config.yaml
model: "masked image model"
horizontal_flip: true
translate: 0.06
encoder_arch: "vit"
encoder_head_dim: 48
encoder_patch_size: [8, 8]
encoder_layers: 12
encoder_width: 160
encoder_positions: "learned"
residual_init: "none"
lr: 0.0068
momentum: 0.85
epochs: 34.5
lr_schedule: "linear"
warmup_steps: 120
Rows from block 2 of the encoder of a small masked image model, named by matrix and row number. Rows with one number belong to one neuron. Each number is 200 + 40 x the weight over its row's rms, rounded and kept within 0 to 999. All counts start at 0.
Before each neuron's rows are labels from the 100 images, of 14848, where the neuron reaches its highest value: "strongest on" is what is common among them. Only what is clearly more common there than usual is listed. The data: stained colorectal tissue patches (NCT-CRC-HE-100K).
# fc1: MLP up (encoder.blocks.2.mlp.fc1.weight, 320x160), inputs 0-159
# fc2: MLP down (encoder.blocks.2.mlp.fc2.weight, 160x320, transposed), outputs 0-159

strongest on: tissue: normal colon mucosa
fc1.192,128,238,217,162,183,202,224,261,149,154,178,220,153,225,193,222,227,221,157,139,96,237,236,160,140,192,181,209,200,203,220,169,178,210,280,220,225,144,242,138,150,170,209,252,186,182,263,183,204,151,251,250,195,191,206,295,262,216,277,119,188,143,210,222,227,225,237,176,219,231,157,195,186,256,230,223,216,193,170,189,238,229,202,180,150,199,182,238,191,124,212,233,291,205,236,214,169,200,204,170,218,296,120,205,153,215,198,209,205,182,242,205,169,135,166,247,232,177,235,255,170,164,226,132,235,90,174,256,277,261,204,204,168,219,168,144,228,209,203,240,183,196,210,199,198,215,193,106,202,182,160,192,268,205,131,153,193,235,156,205
fc2.192,162,156,204,192,270,264,243,209,188,225,159,194,208,204,258,216,141,195,240,142,146,230,197,154,240,210,115,163,252,207,207,167,197,200,212,160,220,162,187,179,160,143,248,220,202,225,215,237,234,186,234,168,174,243,160,190,209,198,171,174,235,180,187,214,189,192,197,241,207,189,183,201,319,267,213,197,146,209,231,133,246,145,229,207,150,174,241,190,210,96,138,131,152,124,222,145,206,283,232,159,188,248,197,199,198,202,183,171,160,210,223,215,157,283,178,157,207,198,195,189,174,195,275,184,182,265,239,251,164,342,218,308,167,202,278,244,243,160,164,160,204,249,147,208,231,161,224,176,195,159,135,224,208,224,226,196,184,203,230,213

strongest on: tissue: tumour epithelium
fc1.226,119,221,221,181,168,192,175,213,229,194,168,257,159,156,106,247,217,179,155,182,293,212,144,168,217,237,190,179,201,242,174,262,230,127,245,209,198,204,161,186,239,220,174,209,200,211,170,193,155,256,257,294,196,223,201,197,218,251,143,184,238,180,142,203,302,119,229,184,153,248,238,127,256,253,109,176,193,131,233,215,235,217,242,157,153,246,189,147,141,213,211,139,176,224,192,189,174,232,159,280,181,230,176,222,180,187,288,211,253,217,225,178,217,173,265,157,178,285,182,204,202,198,196,174,230,165,191,209,171,180,284,166,223,167,200,206,233,208,207,209,226,207,179,172,175,237,270,184,199,193,117,190,203,119,286,193,169,187,181,182
fc2.226,187,225,234,220,194,184,189,229,142,145,217,180,181,220,154,221,200,172,255,194,237,146,249,215,187,137,259,220,144,203,222,239,101,212,155,195,271,244,260,203,204,243,104,167,160,232,201,208,192,257,232,142,184,174,189,348,207,191,236,208,211,252,201,220,164,172,227,176,169,228,171,134,204,160,203,266,213,218,197,232,148,251,190,241,274,167,182,265,193,219,213,197,246,218,221,166,181,171,162,175,231,110,219,184,194,207,141,156,139,241,223,197,183,167,227,277,193,289,221,235,208,202,171,218,203,177,234,221,93,150,179,252,207,218,218,171,139,178,292,198,213,149,167,289,240,176,212,201,188,224,138,187,196,158,170,185,229,184,167,139

strongest on: tissue: normal colon mucosa; tissue: lymphocytes
fc1.189,211,126,208,179,156,194,222,211,215,242,180,227,229,246,217,130,184,154,231,144,201,173,189,157,260,174,152,193,196,208,257,183,189,194,160,156,108,214,249,209,247,227,210,288,211,248,162,191,220,284,222,119,191,114,81,188,218,189,239,192,194,198,160,231,143,222,244,261,186,171,206,200,240,191,201,160,185,231,237,233,191,224,224,218,216,199,231,163,163,297,190,197,154,205,238,113,160,232,147,208,233,272,210,215,172,199,242,216,149,248,94,145,315,208,206,194,218,163,214,195,146,205,235,205,228,147,198,283,158,240,240,224,172,198,257,236,202,225,133,201,244,224,192,244,195,167,135,161,224,178,192,157,218,177,176,147,174,238,239,180
fc2.189,212,208,179,148,270,178,198,191,241,243,228,254,175,210,247,198,187,240,225,240,270,237,173,207,185,185,153,175,166,253,200,195,214,164,215,164,184,212,180,187,169,198,184,178,247,180,236,242,132,131,236,188,116,233,197,169,206,211,146,244,213,207,137,235,226,247,216,222,177,208,227,148,234,194,208,292,94,184,259,216,204,195,168,225,205,181,126,201,124,127,214,274,164,258,154,214,216,200,252,108,217,186,202,248,220,168,130,202,178,190,190,203,187,191,271,96,181,299,161,214,227,188,182,185,226,205,132,248,247,147,172,196,189,211,305,136,225,169,213,265,199,204,192,174,245,185,262,171,118,174,198,177,218,165,179,241,266,207,155,243

strongest on: tissue: smooth muscle
fc1.54,182,198,202,177,202,188,202,260,294,195,244,242,213,211,125,216,171,125,154,140,127,178,187,173,262,206,165,279,122,219,272,179,159,181,189,205,166,162,226,132,243,175,185,246,185,182,183,195,262,233,222,151,262,259,239,224,188,225,200,213,255,160,233,196,215,187,222,194,141,172,204,244,212,191,279,220,200,174,215,209,164,139,167,181,223,158,192,205,225,172,226,237,112,182,182,247,160,237,258,171,169,163,197,145,253,160,279,222,217,202,185,185,198,80,278,225,190,222,172,170,172,222,178,220,255,218,227,260,242,209,160,270,152,233,252,239,190,183,190,234,220,181,157,161,211,106,235,169,257,148,197,186,134,231,244,152,132,201,237,191
fc2.54,170,226,200,167,123,194,286,230,179,239,219,264,175,282,203,128,265,197,283,208,124,231,237,164,230,143,181,163,180,181,206,237,195,224,252,213,220,213,236,232,128,202,230,179,151,249,161,230,184,181,175,238,158,174,216,160,252,151,262,239,172,137,163,192,196,190,250,179,166,178,271,211,180,136,115,161,218,180,193,224,163,215,227,121,197,196,174,206,172,184,153,225,229,213,156,172,212,184,249,203,165,168,232,227,262,275,188,171,175,244,149,260,176,175,198,292,216,193,226,202,196,190,186,193,241,217,198,206,226,169,116,275,228,240,145,241,148,192,177,162,210,157,212,138,208,124,241,214,228,190,232,293,146,214,208,269,274,143,216,192

strongest on: tissue: tumour epithelium
fc1.275,217,146,200,161,211,159,207,164,218,116,142,186,228,220,207,210,203,206,152,189,228,211,134,180,203,256,178,214,202,222,189,184,216,134,198,214,233,203,210,257,242,192,289,239,127,233,114,229,182,184,193,189,173,187,201,172,206,259,184,293,212,156,267,185,244,158,171,193,198,180,213,166,190,217,245,223,211,107,202,236,195,204,252,97,203,186,180,266,187,206,308,204,131,159,208,239,140,188,252,147,267,235,207,251,195,209,170,184,224,186,206,235,203,166,194,272,177,238,228,96,184,153,197,223,233,213,229,231,182,223,132,160,189,217,248,234,202,216,214,188,211,179,203,180,234,140,199,135,144,142,255,164,194,228,208,108,233,255,222,324
fc2.275,204,205,191,212,117,223,226,246,193,230,181,185,187,222,203,176,157,226,240,172,219,220,175,198,203,219,182,190,152,228,245,218,139,224,271,214,157,260,188,271,231,231,201,191,147,199,241,235,179,234,216,137,234,148,227,199,114,196,240,139,196,178,256,206,186,291,97,169,162,219,217,227,192,181,158,185,286,158,182,187,114,277,228,249,201,190,214,273,119,198,138,286,281,248,219,159,177,207,254,165,227,240,227,207,215,202,179,120,149,140,193,182,101,176,224,213,257,214,181,211,237,152,144,210,198,101,207,241,173,201,186,224,285,220,198,192,161,224,225,223,210,205,173,216,179,218,225,167,210,212,137,199,209,219,134,219,261,138,163,206

strongest on: tissue: mucus
fc1.257,261,166,140,202,215,123,222,175,245,242,216,162,244,154,266,156,162,239,234,169,176,201,208,208,229,243,213,202,198,249,151,270,219,146,300,213,205,148,184,254,242,209,194,152,183,189,162,230,235,194,231,114,247,247,140,240,236,253,186,190,228,174,213,225,205,190,161,144,202,178,201,257,232,217,220,185,184,196,250,238,215,219,207,211,150,154,184,199,229,228,151,147,211,226,217,242,196,112,211,192,123,249,190,159,177,212,126,234,222,170,97,216,163,247,245,137,171,227,190,154,262,218,183,193,200,206,220,192,96,202,271,175,188,214,229,271,138,242,270,224,262,216,169,223,155,147,190,222,224,140,184,176,158,240,141,114,169,189,236,238
fc2.257,213,228,162,214,226,257,226,198,166,234,238,196,205,158,200,205,233,179,242,176,205,175,210,204,250,218,238,209,126,159,189,270,150,136,220,221,205,160,213,237,128,167,153,217,222,156,159,202,257,191,212,206,267,162,253,174,208,271,138,249,167,257,211,224,271,231,214,232,160,249,191,214,122,205,256,199,172,139,135,265,206,195,198,185,222,157,180,168,236,156,171,146,223,255,217,257,219,171,139,188,198,190,202,178,202,236,182,157,290,216,127,241,221,197,103,176,193,207,111,225,186,176,210,134,220,224,185,233,262,137,225,202,191,138,179,281,166,299,243,154,238,214,184,222,117,217,222,206,232,152,184,209,254,234,237,123,161,140,155,207

strongest on: tissue: normal colon mucosa; tissue: lymphocytes
fc1.11,149,223,198,192,229,196,260,275,194,211,218,174,192,242,205,232,194,227,193,191,207,168,128,181,201,196,267,150,204,233,138,177,290,289,207,206,125,170,204,238,135,192,242,197,234,206,262,190,182,134,161,224,189,243,169,227,186,199,164,188,208,113,206,210,191,180,208,245,200,132,176,146,180,176,173,237,241,216,222,162,162,225,261,214,160,224,173,256,240,244,224,149,198,247,133,251,269,181,212,188,221,242,165,126,148,203,263,251,244,229,206,199,226,264,177,140,246,118,135,156,210,121,202,222,280,162,175,226,258,164,244,201,149,182,290,162,202,162,181,222,138,139,248,198,206,275,150,185,237,158,173,229,213,273,176,179,187,201,186,200
fc2.11,203,200,202,206,269,257,256,137,221,154,263,172,160,164,186,219,212,197,185,184,204,191,240,175,231,210,148,215,195,192,191,282,122,215,185,161,264,254,201,233,228,226,264,205,256,127,168,228,159,210,265,169,286,190,179,236,174,240,180,154,230,221,219,239,221,136,172,234,203,209,224,225,279,269,184,197,229,182,152,208,203,142,218,179,172,139,236,176,212,130,162,140,187,100,181,227,136,167,189,214,191,260,231,222,224,256,172,203,210,180,185,67,81,170,195,193,187,177,189,212,234,162,137,192,228,266,197,237,239,180,159,183,156,205,235,192,193,142,206,202,149,253,232,198,206,279,193,114,240,193,192,190,249,187,206,191,183,244,264,233

strongest on: tissue: tumour epithelium
fc1.176,223,135,203,255,198,219,195,179,245,197,210,261,181,198,129,179,176,199,200,112,133,226,246,136,204,216,184,123,257,253,246,147,191,181,198,232,171,127,244,216,198,169,236,230,252,190,234,192,127,229,218,214,169,188,234,126,202,245,122,282,152,129,203,244,199,300,181,244,248,238,178,184,200,212,202,169,304,233,197,234,144,218,181,183,216,208,203,193,254,175,153,264,193,197,199,201,180,227,215,230,172,148,187,157,182,172,217,219,136,274,197,196,236,207,187,205,225,159,150,223,167,241,209,167,146,215,195,220,269,162,194,229,190,119,233,170,150,200,190,173,142,190,217,234,255,159,85,236,229,197,274,151,230,175,181,268,209,219,251,245
fc2.176,214,189,227,207,173,109,228,283,119,179,167,181,139,170,106,186,226,224,242,222,214,156,251,252,268,177,153,205,221,178,254,174,185,200,186,162,280,182,220,155,152,277,114,223,138,287,166,256,236,169,241,181,205,174,185,262,163,168,186,256,112,212,197,185,156,208,206,172,148,204,224,198,230,186,202,185,228,159,149,216,160,230,189,290,240,235,225,166,191,205,216,143,257,244,208,181,271,204,206,209,188,279,236,199,226,222,123,180,131,181,188,182,245,244,226,212,160,262,233,187,200,233,233,259,215,147,214,206,153,160,226,182,177,220,186,188,113,213,289,195,252,126,133,221,186,214,241,234,180,223,214,155,190,167,203,189,209,192,224,175

strongest on: tissue: debris; tissue: lymphocytes
fc1.297,143,207,252,213,187,202,234,205,219,214,149,204,202,213,197,229,156,252,187,205,236,196,231,166,261,229,148,255,220,201,211,237,192,208,185,124,146,178,83,191,184,176,201,167,178,297,244,249,173,214,164,167,189,212,218,147,256,207,195,214,236,266,171,188,204,159,187,230,138,211,168,125,132,182,194,235,180,198,188,194,230,226,161,223,208,170,153,195,217,249,245,175,213,284,216,195,194,183,290,92,256,195,194,143,183,196,265,279,164,164,225,160,181,199,248,234,177,213,202,206,184,259,184,204,207,239,152,133,154,165,220,201,222,194,160,183,192,194,249,182,165,221,175,232,272,206,207,182,165,237,58,222,159,222,305,222,220,272,111,226
fc2.297,255,222,190,188,210,204,204,173,176,265,259,191,229,117,215,189,222,217,188,164,153,189,240,216,140,189,177,182,231,172,227,225,152,261,201,148,258,181,231,204,184,199,244,238,201,119,242,207,171,274,160,206,191,186,166,230,210,213,148,146,171,121,225,171,189,193,128,200,204,202,239,205,234,132,235,158,225,280,196,265,184,178,178,239,181,115,202,111,211,233,231,225,201,165,276,162,207,153,171,291,286,153,138,233,250,189,215,123,209,253,199,140,239,197,195,281,192,145,238,165,141,183,160,245,169,180,213,271,206,178,176,245,207,280,192,190,178,203,322,257,180,150,160,176,215,166,235,223,235,232,204,222,218,163,203,181,143,173,209,206

strongest on: tissue: mucus
fc1.60,209,196,180,120,143,199,224,149,271,204,193,210,200,153,149,218,232,237,224,212,226,194,209,196,212,266,197,250,261,209,237,120,188,237,180,164,275,128,120,224,216,155,230,184,210,249,202,158,212,165,214,180,211,212,172,271,222,185,226,173,220,227,223,273,198,178,176,174,201,181,158,188,173,239,226,193,212,178,308,151,174,257,284,176,193,225,197,207,155,208,214,195,248,111,172,266,204,186,201,225,144,188,180,153,164,136,167,221,221,270,159,205,173,175,110,125,161,73,231,197,277,178,212,192,203,190,186,157,227,164,239,196,145,126,260,280,231,241,198,228,152,191,189,215,125,215,271,205,152,229,229,230,236,225,236,208,181,213,198,244
fc2.60,226,188,202,208,227,237,230,180,195,195,252,210,142,165,145,178,169,178,251,173,190,213,113,218,169,147,167,242,211,131,144,221,169,170,200,248,167,209,227,165,129,196,136,165,265,247,185,213,146,170,181,260,183,182,254,214,219,152,149,236,245,256,193,237,212,192,164,224,154,186,197,224,296,205,202,217,305,151,136,249,174,135,115,218,182,201,217,203,219,209,196,179,241,214,211,243,141,124,187,221,222,227,242,210,146,216,201,156,193,175,130,192,260,235,213,192,169,150,203,190,200,172,240,285,244,227,203,199,233,150,268,238,185,197,111,233,177,220,155,256,193,176,273,260,173,162,200,206,270,192,273,186,265,200,272,187,253,177,118,219

strongest on: tissue: smooth muscle
fc1.229,187,205,215,201,263,179,150,182,166,198,212,117,181,131,309,193,176,249,181,251,197,227,170,181,203,222,163,94,220,176,172,133,248,199,183,283,220,185,214,172,193,286,207,201,165,156,223,240,193,172,198,186,227,284,206,188,221,192,126,146,222,149,145,214,231,212,187,260,276,247,206,223,173,187,166,237,164,286,229,217,218,215,201,199,190,132,215,192,186,177,194,166,239,216,260,247,191,108,181,189,150,171,201,190,169,207,164,253,271,225,131,261,219,194,190,212,230,229,191,120,192,156,215,197,195,249,177,238,135,137,219,204,248,186,154,183,205,224,239,190,160,188,138,266,221,267,195,296,175,207,251,182,156,147,162,267,260,222,186,177
fc2.229,195,188,173,213,177,241,233,184,235,224,192,250,151,243,194,210,218,242,239,248,194,134,208,237,207,222,218,171,215,153,252,223,177,197,161,241,175,186,184,195,189,126,99,173,232,288,204,228,142,202,214,239,178,213,145,174,234,240,195,156,161,134,235,186,211,104,200,195,223,270,245,191,236,163,215,247,230,116,161,213,228,247,178,202,185,283,159,205,204,255,204,172,254,214,169,185,180,209,217,233,231,234,199,274,135,178,171,158,165,211,173,232,178,161,197,127,260,244,194,222,195,160,170,212,196,222,194,134,225,243,163,141,294,144,93,228,293,187,184,175,165,173,216,187,219,183,198,230,247,183,300,145,234,200,319,204,208,231,166,192

strongest on: tissue: smooth muscle
fc1.59,210,161,213,169,165,244,142,156,219,232,254,211,286,231,279,145,194,221,255,176,190,231,206,247,224,177,218,208,181,196,186,163,217,184,239,247,182,135,220,209,234,229,208,209,247,128,154,256,208,241,211,205,253,207,196,180,242,226,191,158,202,209,210,155,227,227,197,255,179,246,205,177,212,157,187,232,204,214,201,281,185,153,150,173,143,142,143,154,175,194,267,228,182,247,239,298,274,180,216,157,125,187,207,184,216,224,283,149,144,204,220,241,202,221,211,203,284,161,110,204,145,170,185,257,204,180,169,174,171,187,219,193,203,152,284,197,236,269,190,117,133,232,209,209,182,133,217,177,246,137,131,158,203,229,113,210,210,117,207,162
fc2.59,164,166,187,203,231,198,251,206,260,158,239,242,222,238,216,204,176,146,170,188,144,162,237,213,237,155,215,221,133,254,268,222,166,212,200,222,170,242,254,179,161,188,233,202,200,231,178,216,158,216,226,142,202,219,241,201,184,161,175,165,283,270,150,229,164,277,156,260,174,170,254,143,132,193,176,187,235,166,215,187,249,195,172,227,190,193,152,195,275,204,172,211,246,248,190,185,268,196,183,215,214,199,223,40,267,222,214,144,213,217,223,215,172,188,251,251,172,110,172,210,212,131,211,180,217,124,233,146,177,106,144,135,195,225,246,251,176,184,261,242,142,203,193,187,173,174,182,204,164,211,198,234,211,154,274,194,226,164,245,273

strongest on: tissue: smooth muscle; tissue: normal colon mucosa
fc1.251,302,234,200,167,249,137,161,214,233,178,185,212,227,291,226,173,212,146,199,159,149,204,127,254,175,203,252,249,151,174,130,279,178,186,166,218,225,293,222,241,274,190,153,200,241,182,199,111,174,244,252,161,205,150,195,212,179,235,122,215,207,151,254,186,167,251,169,209,165,246,169,225,255,171,181,181,183,164,173,174,195,178,217,145,159,200,133,155,203,145,172,177,197,230,209,198,146,117,280,174,196,181,159,258,207,242,192,201,262,192,173,191,204,222,219,205,226,180,122,213,170,234,222,187,169,169,222,208,205,183,182,202,171,158,223,192,164,239,248,193,273,306,233,172,204,241,250,243,213,119,184,132,192,243,169,256,188,235,175,254
fc2.251,214,275,200,231,235,181,196,102,222,252,246,211,136,202,315,233,142,173,174,164,210,275,164,239,171,143,122,187,121,198,245,159,199,190,118,186,276,261,234,127,180,180,198,249,209,228,178,204,273,264,213,188,160,206,197,198,228,223,137,193,253,233,146,163,193,199,198,223,159,134,155,177,257,210,237,189,144,245,207,195,290,263,208,177,167,146,173,181,242,210,251,248,170,108,168,204,204,237,236,241,198,186,266,207,209,220,187,248,251,219,192,214,131,182,215,175,188,207,204,149,215,197,185,187,219,193,189,172,263,163,219,161,149,269,221,149,204,220,206,200,251,184,239,220,102,220,191,174,187,201,132,235,226,225,131,189,208,184,182,185

strongest on: tissue: adipose tissue
fc1.78,161,205,237,227,220,205,225,228,192,267,171,265,187,186,187,202,268,184,137,204,223,114,201,249,207,166,204,230,215,149,271,235,117,198,224,113,232,207,138,222,166,209,135,185,213,175,186,231,171,189,240,169,245,134,255,247,195,219,226,256,214,102,233,179,197,118,258,166,248,137,156,238,223,233,165,237,207,168,201,183,223,195,208,220,140,168,84,191,227,178,209,201,168,245,177,199,235,228,270,206,190,207,207,160,141,178,164,198,157,156,203,195,111,232,247,244,156,192,173,208,210,257,196,180,165,178,190,159,207,275,256,309,270,250,243,231,208,167,191,173,133,203,155,178,214,156,211,182,192,167,211,212,215,173,203,272,276,194,217,258
fc2.78,185,204,174,191,250,225,195,132,180,197,216,209,277,185,268,172,252,170,156,159,237,222,187,114,218,192,215,235,138,160,209,179,164,182,240,226,214,210,101,209,189,187,271,206,200,193,144,255,166,179,290,212,171,208,265,235,254,167,178,172,312,181,195,140,240,200,235,196,255,209,164,225,167,208,234,210,235,172,282,232,227,182,105,220,244,252,197,196,176,247,239,248,208,181,304,222,162,212,196,207,173,217,205,128,221,193,154,189,227,237,216,198,136,162,222,180,219,217,248,207,132,171,176,250,123,240,165,150,259,242,146,137,232,192,141,248,132,212,182,198,170,124,178,211,178,181,142,222,182,174,227,214,128,195,235,150,182,215,246,242

strongest on: tissue: smooth muscle
fc1.73,204,172,224,197,200,194,107,216,229,196,183,204,179,217,260,167,225,205,183,193,204,210,185,233,162,129,234,160,182,163,188,278,214,249,158,228,144,205,304,201,86,227,164,220,138,225,140,216,156,235,190,195,180,177,172,301,204,190,201,248,229,140,198,215,228,248,238,206,257,219,217,188,191,144,178,215,261,173,217,215,193,211,201,266,309,243,261,143,179,193,194,172,154,174,213,179,188,157,214,259,270,172,239,261,202,173,197,247,252,195,162,213,159,239,207,264,178,200,144,182,165,168,203,167,173,261,218,252,127,224,247,293,220,278,208,209,145,180,153,185,201,183,127,189,247,193,182,170,151,197,161,130,228,117,144,233,207,220,173,181
fc2.73,181,190,287,215,151,201,213,162,172,238,172,126,192,272,244,186,212,206,184,280,239,243,125,178,177,224,173,253,231,144,278,264,195,196,225,178,178,151,113,219,190,196,249,257,186,314,223,252,205,153,227,159,115,173,212,201,190,199,219,241,211,171,195,191,169,217,268,225,195,218,163,261,238,148,270,222,136,133,195,201,249,167,155,193,165,210,211,180,183,193,216,171,137,195,175,224,239,226,200,154,249,234,194,257,152,159,178,182,178,234,262,200,185,194,190,143,196,246,229,190,189,204,190,200,130,201,297,166,167,207,194,194,267,172,145,178,225,77,180,251,145,282,223,258,219,205,259,212,188,181,170,188,204,198,204,165,196,214,136,179

strongest on: tissue: smooth muscle
fc1.179,268,100,220,184,170,239,141,211,199,228,160,229,184,216,275,113,197,234,151,197,168,161,149,254,281,212,208,146,185,151,210,203,232,199,225,173,159,195,192,181,152,252,162,184,190,253,91,194,196,180,192,208,240,217,170,143,253,232,144,219,232,150,171,146,215,246,189,220,202,150,228,214,262,201,215,164,231,149,189,201,198,226,170,167,173,200,266,136,169,207,152,172,163,286,260,170,162,177,196,184,190,156,222,202,175,265,174,201,276,184,189,249,222,242,184,201,248,200,227,200,201,244,218,165,187,259,153,165,190,239,265,226,191,249,175,224,156,214,148,127,219,214,151,262,224,133,170,209,254,217,326,247,237,237,202,207,269,158,148,231
fc2.179,312,201,202,167,186,204,142,247,206,184,183,216,202,164,189,293,164,206,215,185,174,148,223,186,229,163,196,172,143,179,188,181,214,218,250,193,221,264,237,207,116,206,97,260,99,163,188,211,212,181,246,266,243,188,191,247,263,230,182,188,143,155,126,184,196,241,209,149,292,279,227,178,225,177,174,256,223,158,258,262,145,259,205,159,209,152,202,171,224,201,188,171,232,151,209,259,177,212,195,250,231,203,171,308,162,219,139,179,263,170,154,224,170,253,138,149,204,181,164,238,143,210,211,230,198,203,137,153,193,187,195,211,173,222,176,224,192,301,164,194,193,211,152,198,195,175,190,237,236,158,293,208,192,204,234,180,219,168,186,212

strongest on: tissue: tumour epithelium
fc1.256,224,202,271,161,224,175,151,246,207,177,258,179,246,239,205,211,198,213,246,125,175,231,143,201,149,216,245,228,242,175,168,223,190,188,233,171,185,216,246,190,183,315,287,191,158,246,147,164,220,193,306,207,216,290,158,160,175,197,204,218,276,168,188,205,233,211,199,214,177,189,175,229,157,158,235,221,172,122,184,174,177,138,164,268,159,183,240,188,217,145,151,199,185,224,305,236,231,200,194,178,171,154,251,209,213,216,139,195,139,108,147,138,231,222,218,246,242,205,216,166,210,165,210,239,136,209,193,218,133,168,205,245,172,236,180,280,213,213,195,83,137,169,154,237,141,233,160,200,228,176,227,214,167,225,171,177,223,240,206,222
fc2.256,177,225,144,205,178,182,130,237,192,167,243,167,208,246,213,245,205,162,158,200,216,218,240,190,182,199,289,203,204,242,150,185,157,228,241,221,128,186,195,242,284,239,153,216,239,229,229,177,185,230,108,165,205,212,264,284,202,163,181,185,212,231,172,236,116,175,219,141,206,205,198,186,193,194,126,210,275,239,99,128,161,192,227,232,226,226,294,251,245,150,191,207,252,226,215,199,210,197,171,237,212,147,162,256,205,259,180,213,122,281,220,218,195,198,203,184,143,148,185,246,230,153,197,121,141,186,223,153,237,221,210,127,269,207,142,221,167,193,242,161,195,202,160,185,256,270,219,207,220,208,158,220,171,171,195,176,213,176,285,134

strongest on: tissue: normal colon mucosa; tissue: tumour epithelium
fc1.304,168,142,258,150,210,142,277,152,248,229,173,161,186,325,195,232,221,197,144,162,186,213,185,122,207,210,267,241,132,146,261,243,174,173,247,220,217,265,223,205,226,207,156,242,237,196,226,175,192,164,174,268,176,244,179,168,273,187,274,213,145,183,125,214,160,255,179,121,145,187,209,156,206,218,184,213,265,125,222,185,187,188,192,223,180,215,241,223,207,226,192,202,168,261,226,177,133,269,224,247,186,206,181,233,192,183,136,247,201,158,229,208,152,173,243,222,179,136,128,194,202,100,237,180,213,209,212,325,229,209,263,190,196,220,221,210,152,154,174,215,180,223,166,206,231,193,164,240,220,178,209,154,217,173,138,192,218,203,234,248
fc2.304,135,256,241,122,176,293,245,232,259,166,208,262,206,225,246,203,206,165,182,163,162,183,150,167,167,184,87,158,235,190,182,120,174,181,111,244,161,111,190,187,218,217,207,260,223,133,183,195,233,194,162,225,176,215,163,191,143,116,157,249,241,156,203,110,214,192,204,223,158,182,190,215,223,199,136,204,211,214,183,166,184,230,194,194,125,175,250,187,141,210,197,224,178,221,223,231,182,232,218,184,210,181,269,225,251,194,230,216,179,178,209,239,190,222,175,208,147,240,259,227,226,221,236,159,187,235,221,184,183,228,183,300,191,255,202,266,222,239,171,148,248,135,253,171,252,181,223,247,220,168,203,165,252,192,158,264,207,219,310,250

strongest on: tissue: smooth muscle; tissue: cancer-associated stroma; tissue: debris
fc1.195,197,174,177,145,242,97,243,241,230,263,214,284,174,189,218,189,198,178,236,218,259,237,235,189,238,224,206,241,248,217,144,214,198,185,256,232,257,54,156,158,188,181,194,83,228,201,225,239,192,126,231,290,189,255,157,166,248,176,215,208,238,137,196,250,143,190,199,191,190,164,240,208,222,127,170,205,222,147,143,221,223,202,237,217,165,203,229,201,158,214,125,276,209,209,196,182,184,241,199,150,167,187,215,212,216,155,203,169,210,185,198,223,216,208,164,196,269,207,166,240,215,165,226,202,217,231,162,235,214,214,213,272,234,124,182,190,188,228,250,132,161,139,176,179,225,268,185,210,183,167,143,261,228,280,205,188,169,136,214,128
fc2.195,152,205,187,120,251,238,255,208,206,195,182,193,228,189,223,205,200,214,237,181,208,189,166,166,182,180,71,176,289,211,196,153,230,174,216,162,169,208,206,197,154,152,282,219,211,234,226,253,279,165,201,149,225,204,121,159,191,202,182,146,263,153,167,226,190,202,200,236,170,176,156,190,261,289,210,202,103,193,246,154,196,166,273,252,196,168,264,231,176,109,180,134,174,128,224,181,213,304,224,138,206,193,240,195,246,165,189,216,227,224,212,239,158,299,231,165,195,208,145,212,204,173,227,172,163,239,242,241,130,296,235,219,139,215,221,208,224,150,188,172,248,191,171,196,210,199,230,191,229,182,168,212,182,201,268,172,193,173,242,177

strongest on: tissue: adipose tissue
fc1.177,229,191,302,212,256,159,205,221,189,202,163,227,268,159,156,235,209,251,191,134,214,280,210,201,202,191,161,185,184,151,208,177,205,188,220,169,227,160,267,205,234,182,178,134,157,214,162,218,241,219,243,212,161,256,91,158,210,180,212,205,168,255,153,161,134,141,197,167,283,149,242,238,170,352,181,151,219,194,201,201,150,167,262,220,229,166,218,215,239,215,204,195,192,222,185,186,170,277,232,260,146,238,192,234,131,183,202,184,171,148,218,166,196,231,211,255,168,133,252,191,203,187,221,210,119,199,221,259,213,186,248,190,222,189,203,199,131,231,166,226,245,158,255,192,184,196,198,291,158,120,167,207,221,155,151,173,176,239,247,234
fc2.177,116,211,161,282,192,228,148,176,107,220,223,181,188,261,246,150,186,216,240,221,156,194,133,236,175,204,200,215,176,216,274,184,200,141,190,144,178,192,264,261,176,192,261,214,193,169,209,153,195,185,197,199,155,178,232,126,125,160,178,298,264,207,192,145,218,188,191,230,162,207,246,159,136,209,193,254,197,178,233,147,231,171,137,228,204,256,185,256,127,184,251,225,201,229,195,131,183,278,214,199,233,286,166,268,184,174,170,154,184,176,194,167,150,193,242,186,170,266,212,227,149,275,177,286,175,174,216,251,229,152,212,190,166,196,209,177,238,196,235,153,209,241,154,221,218,158,151,289,169,243,210,224,205,240,232,238,141,200,243,214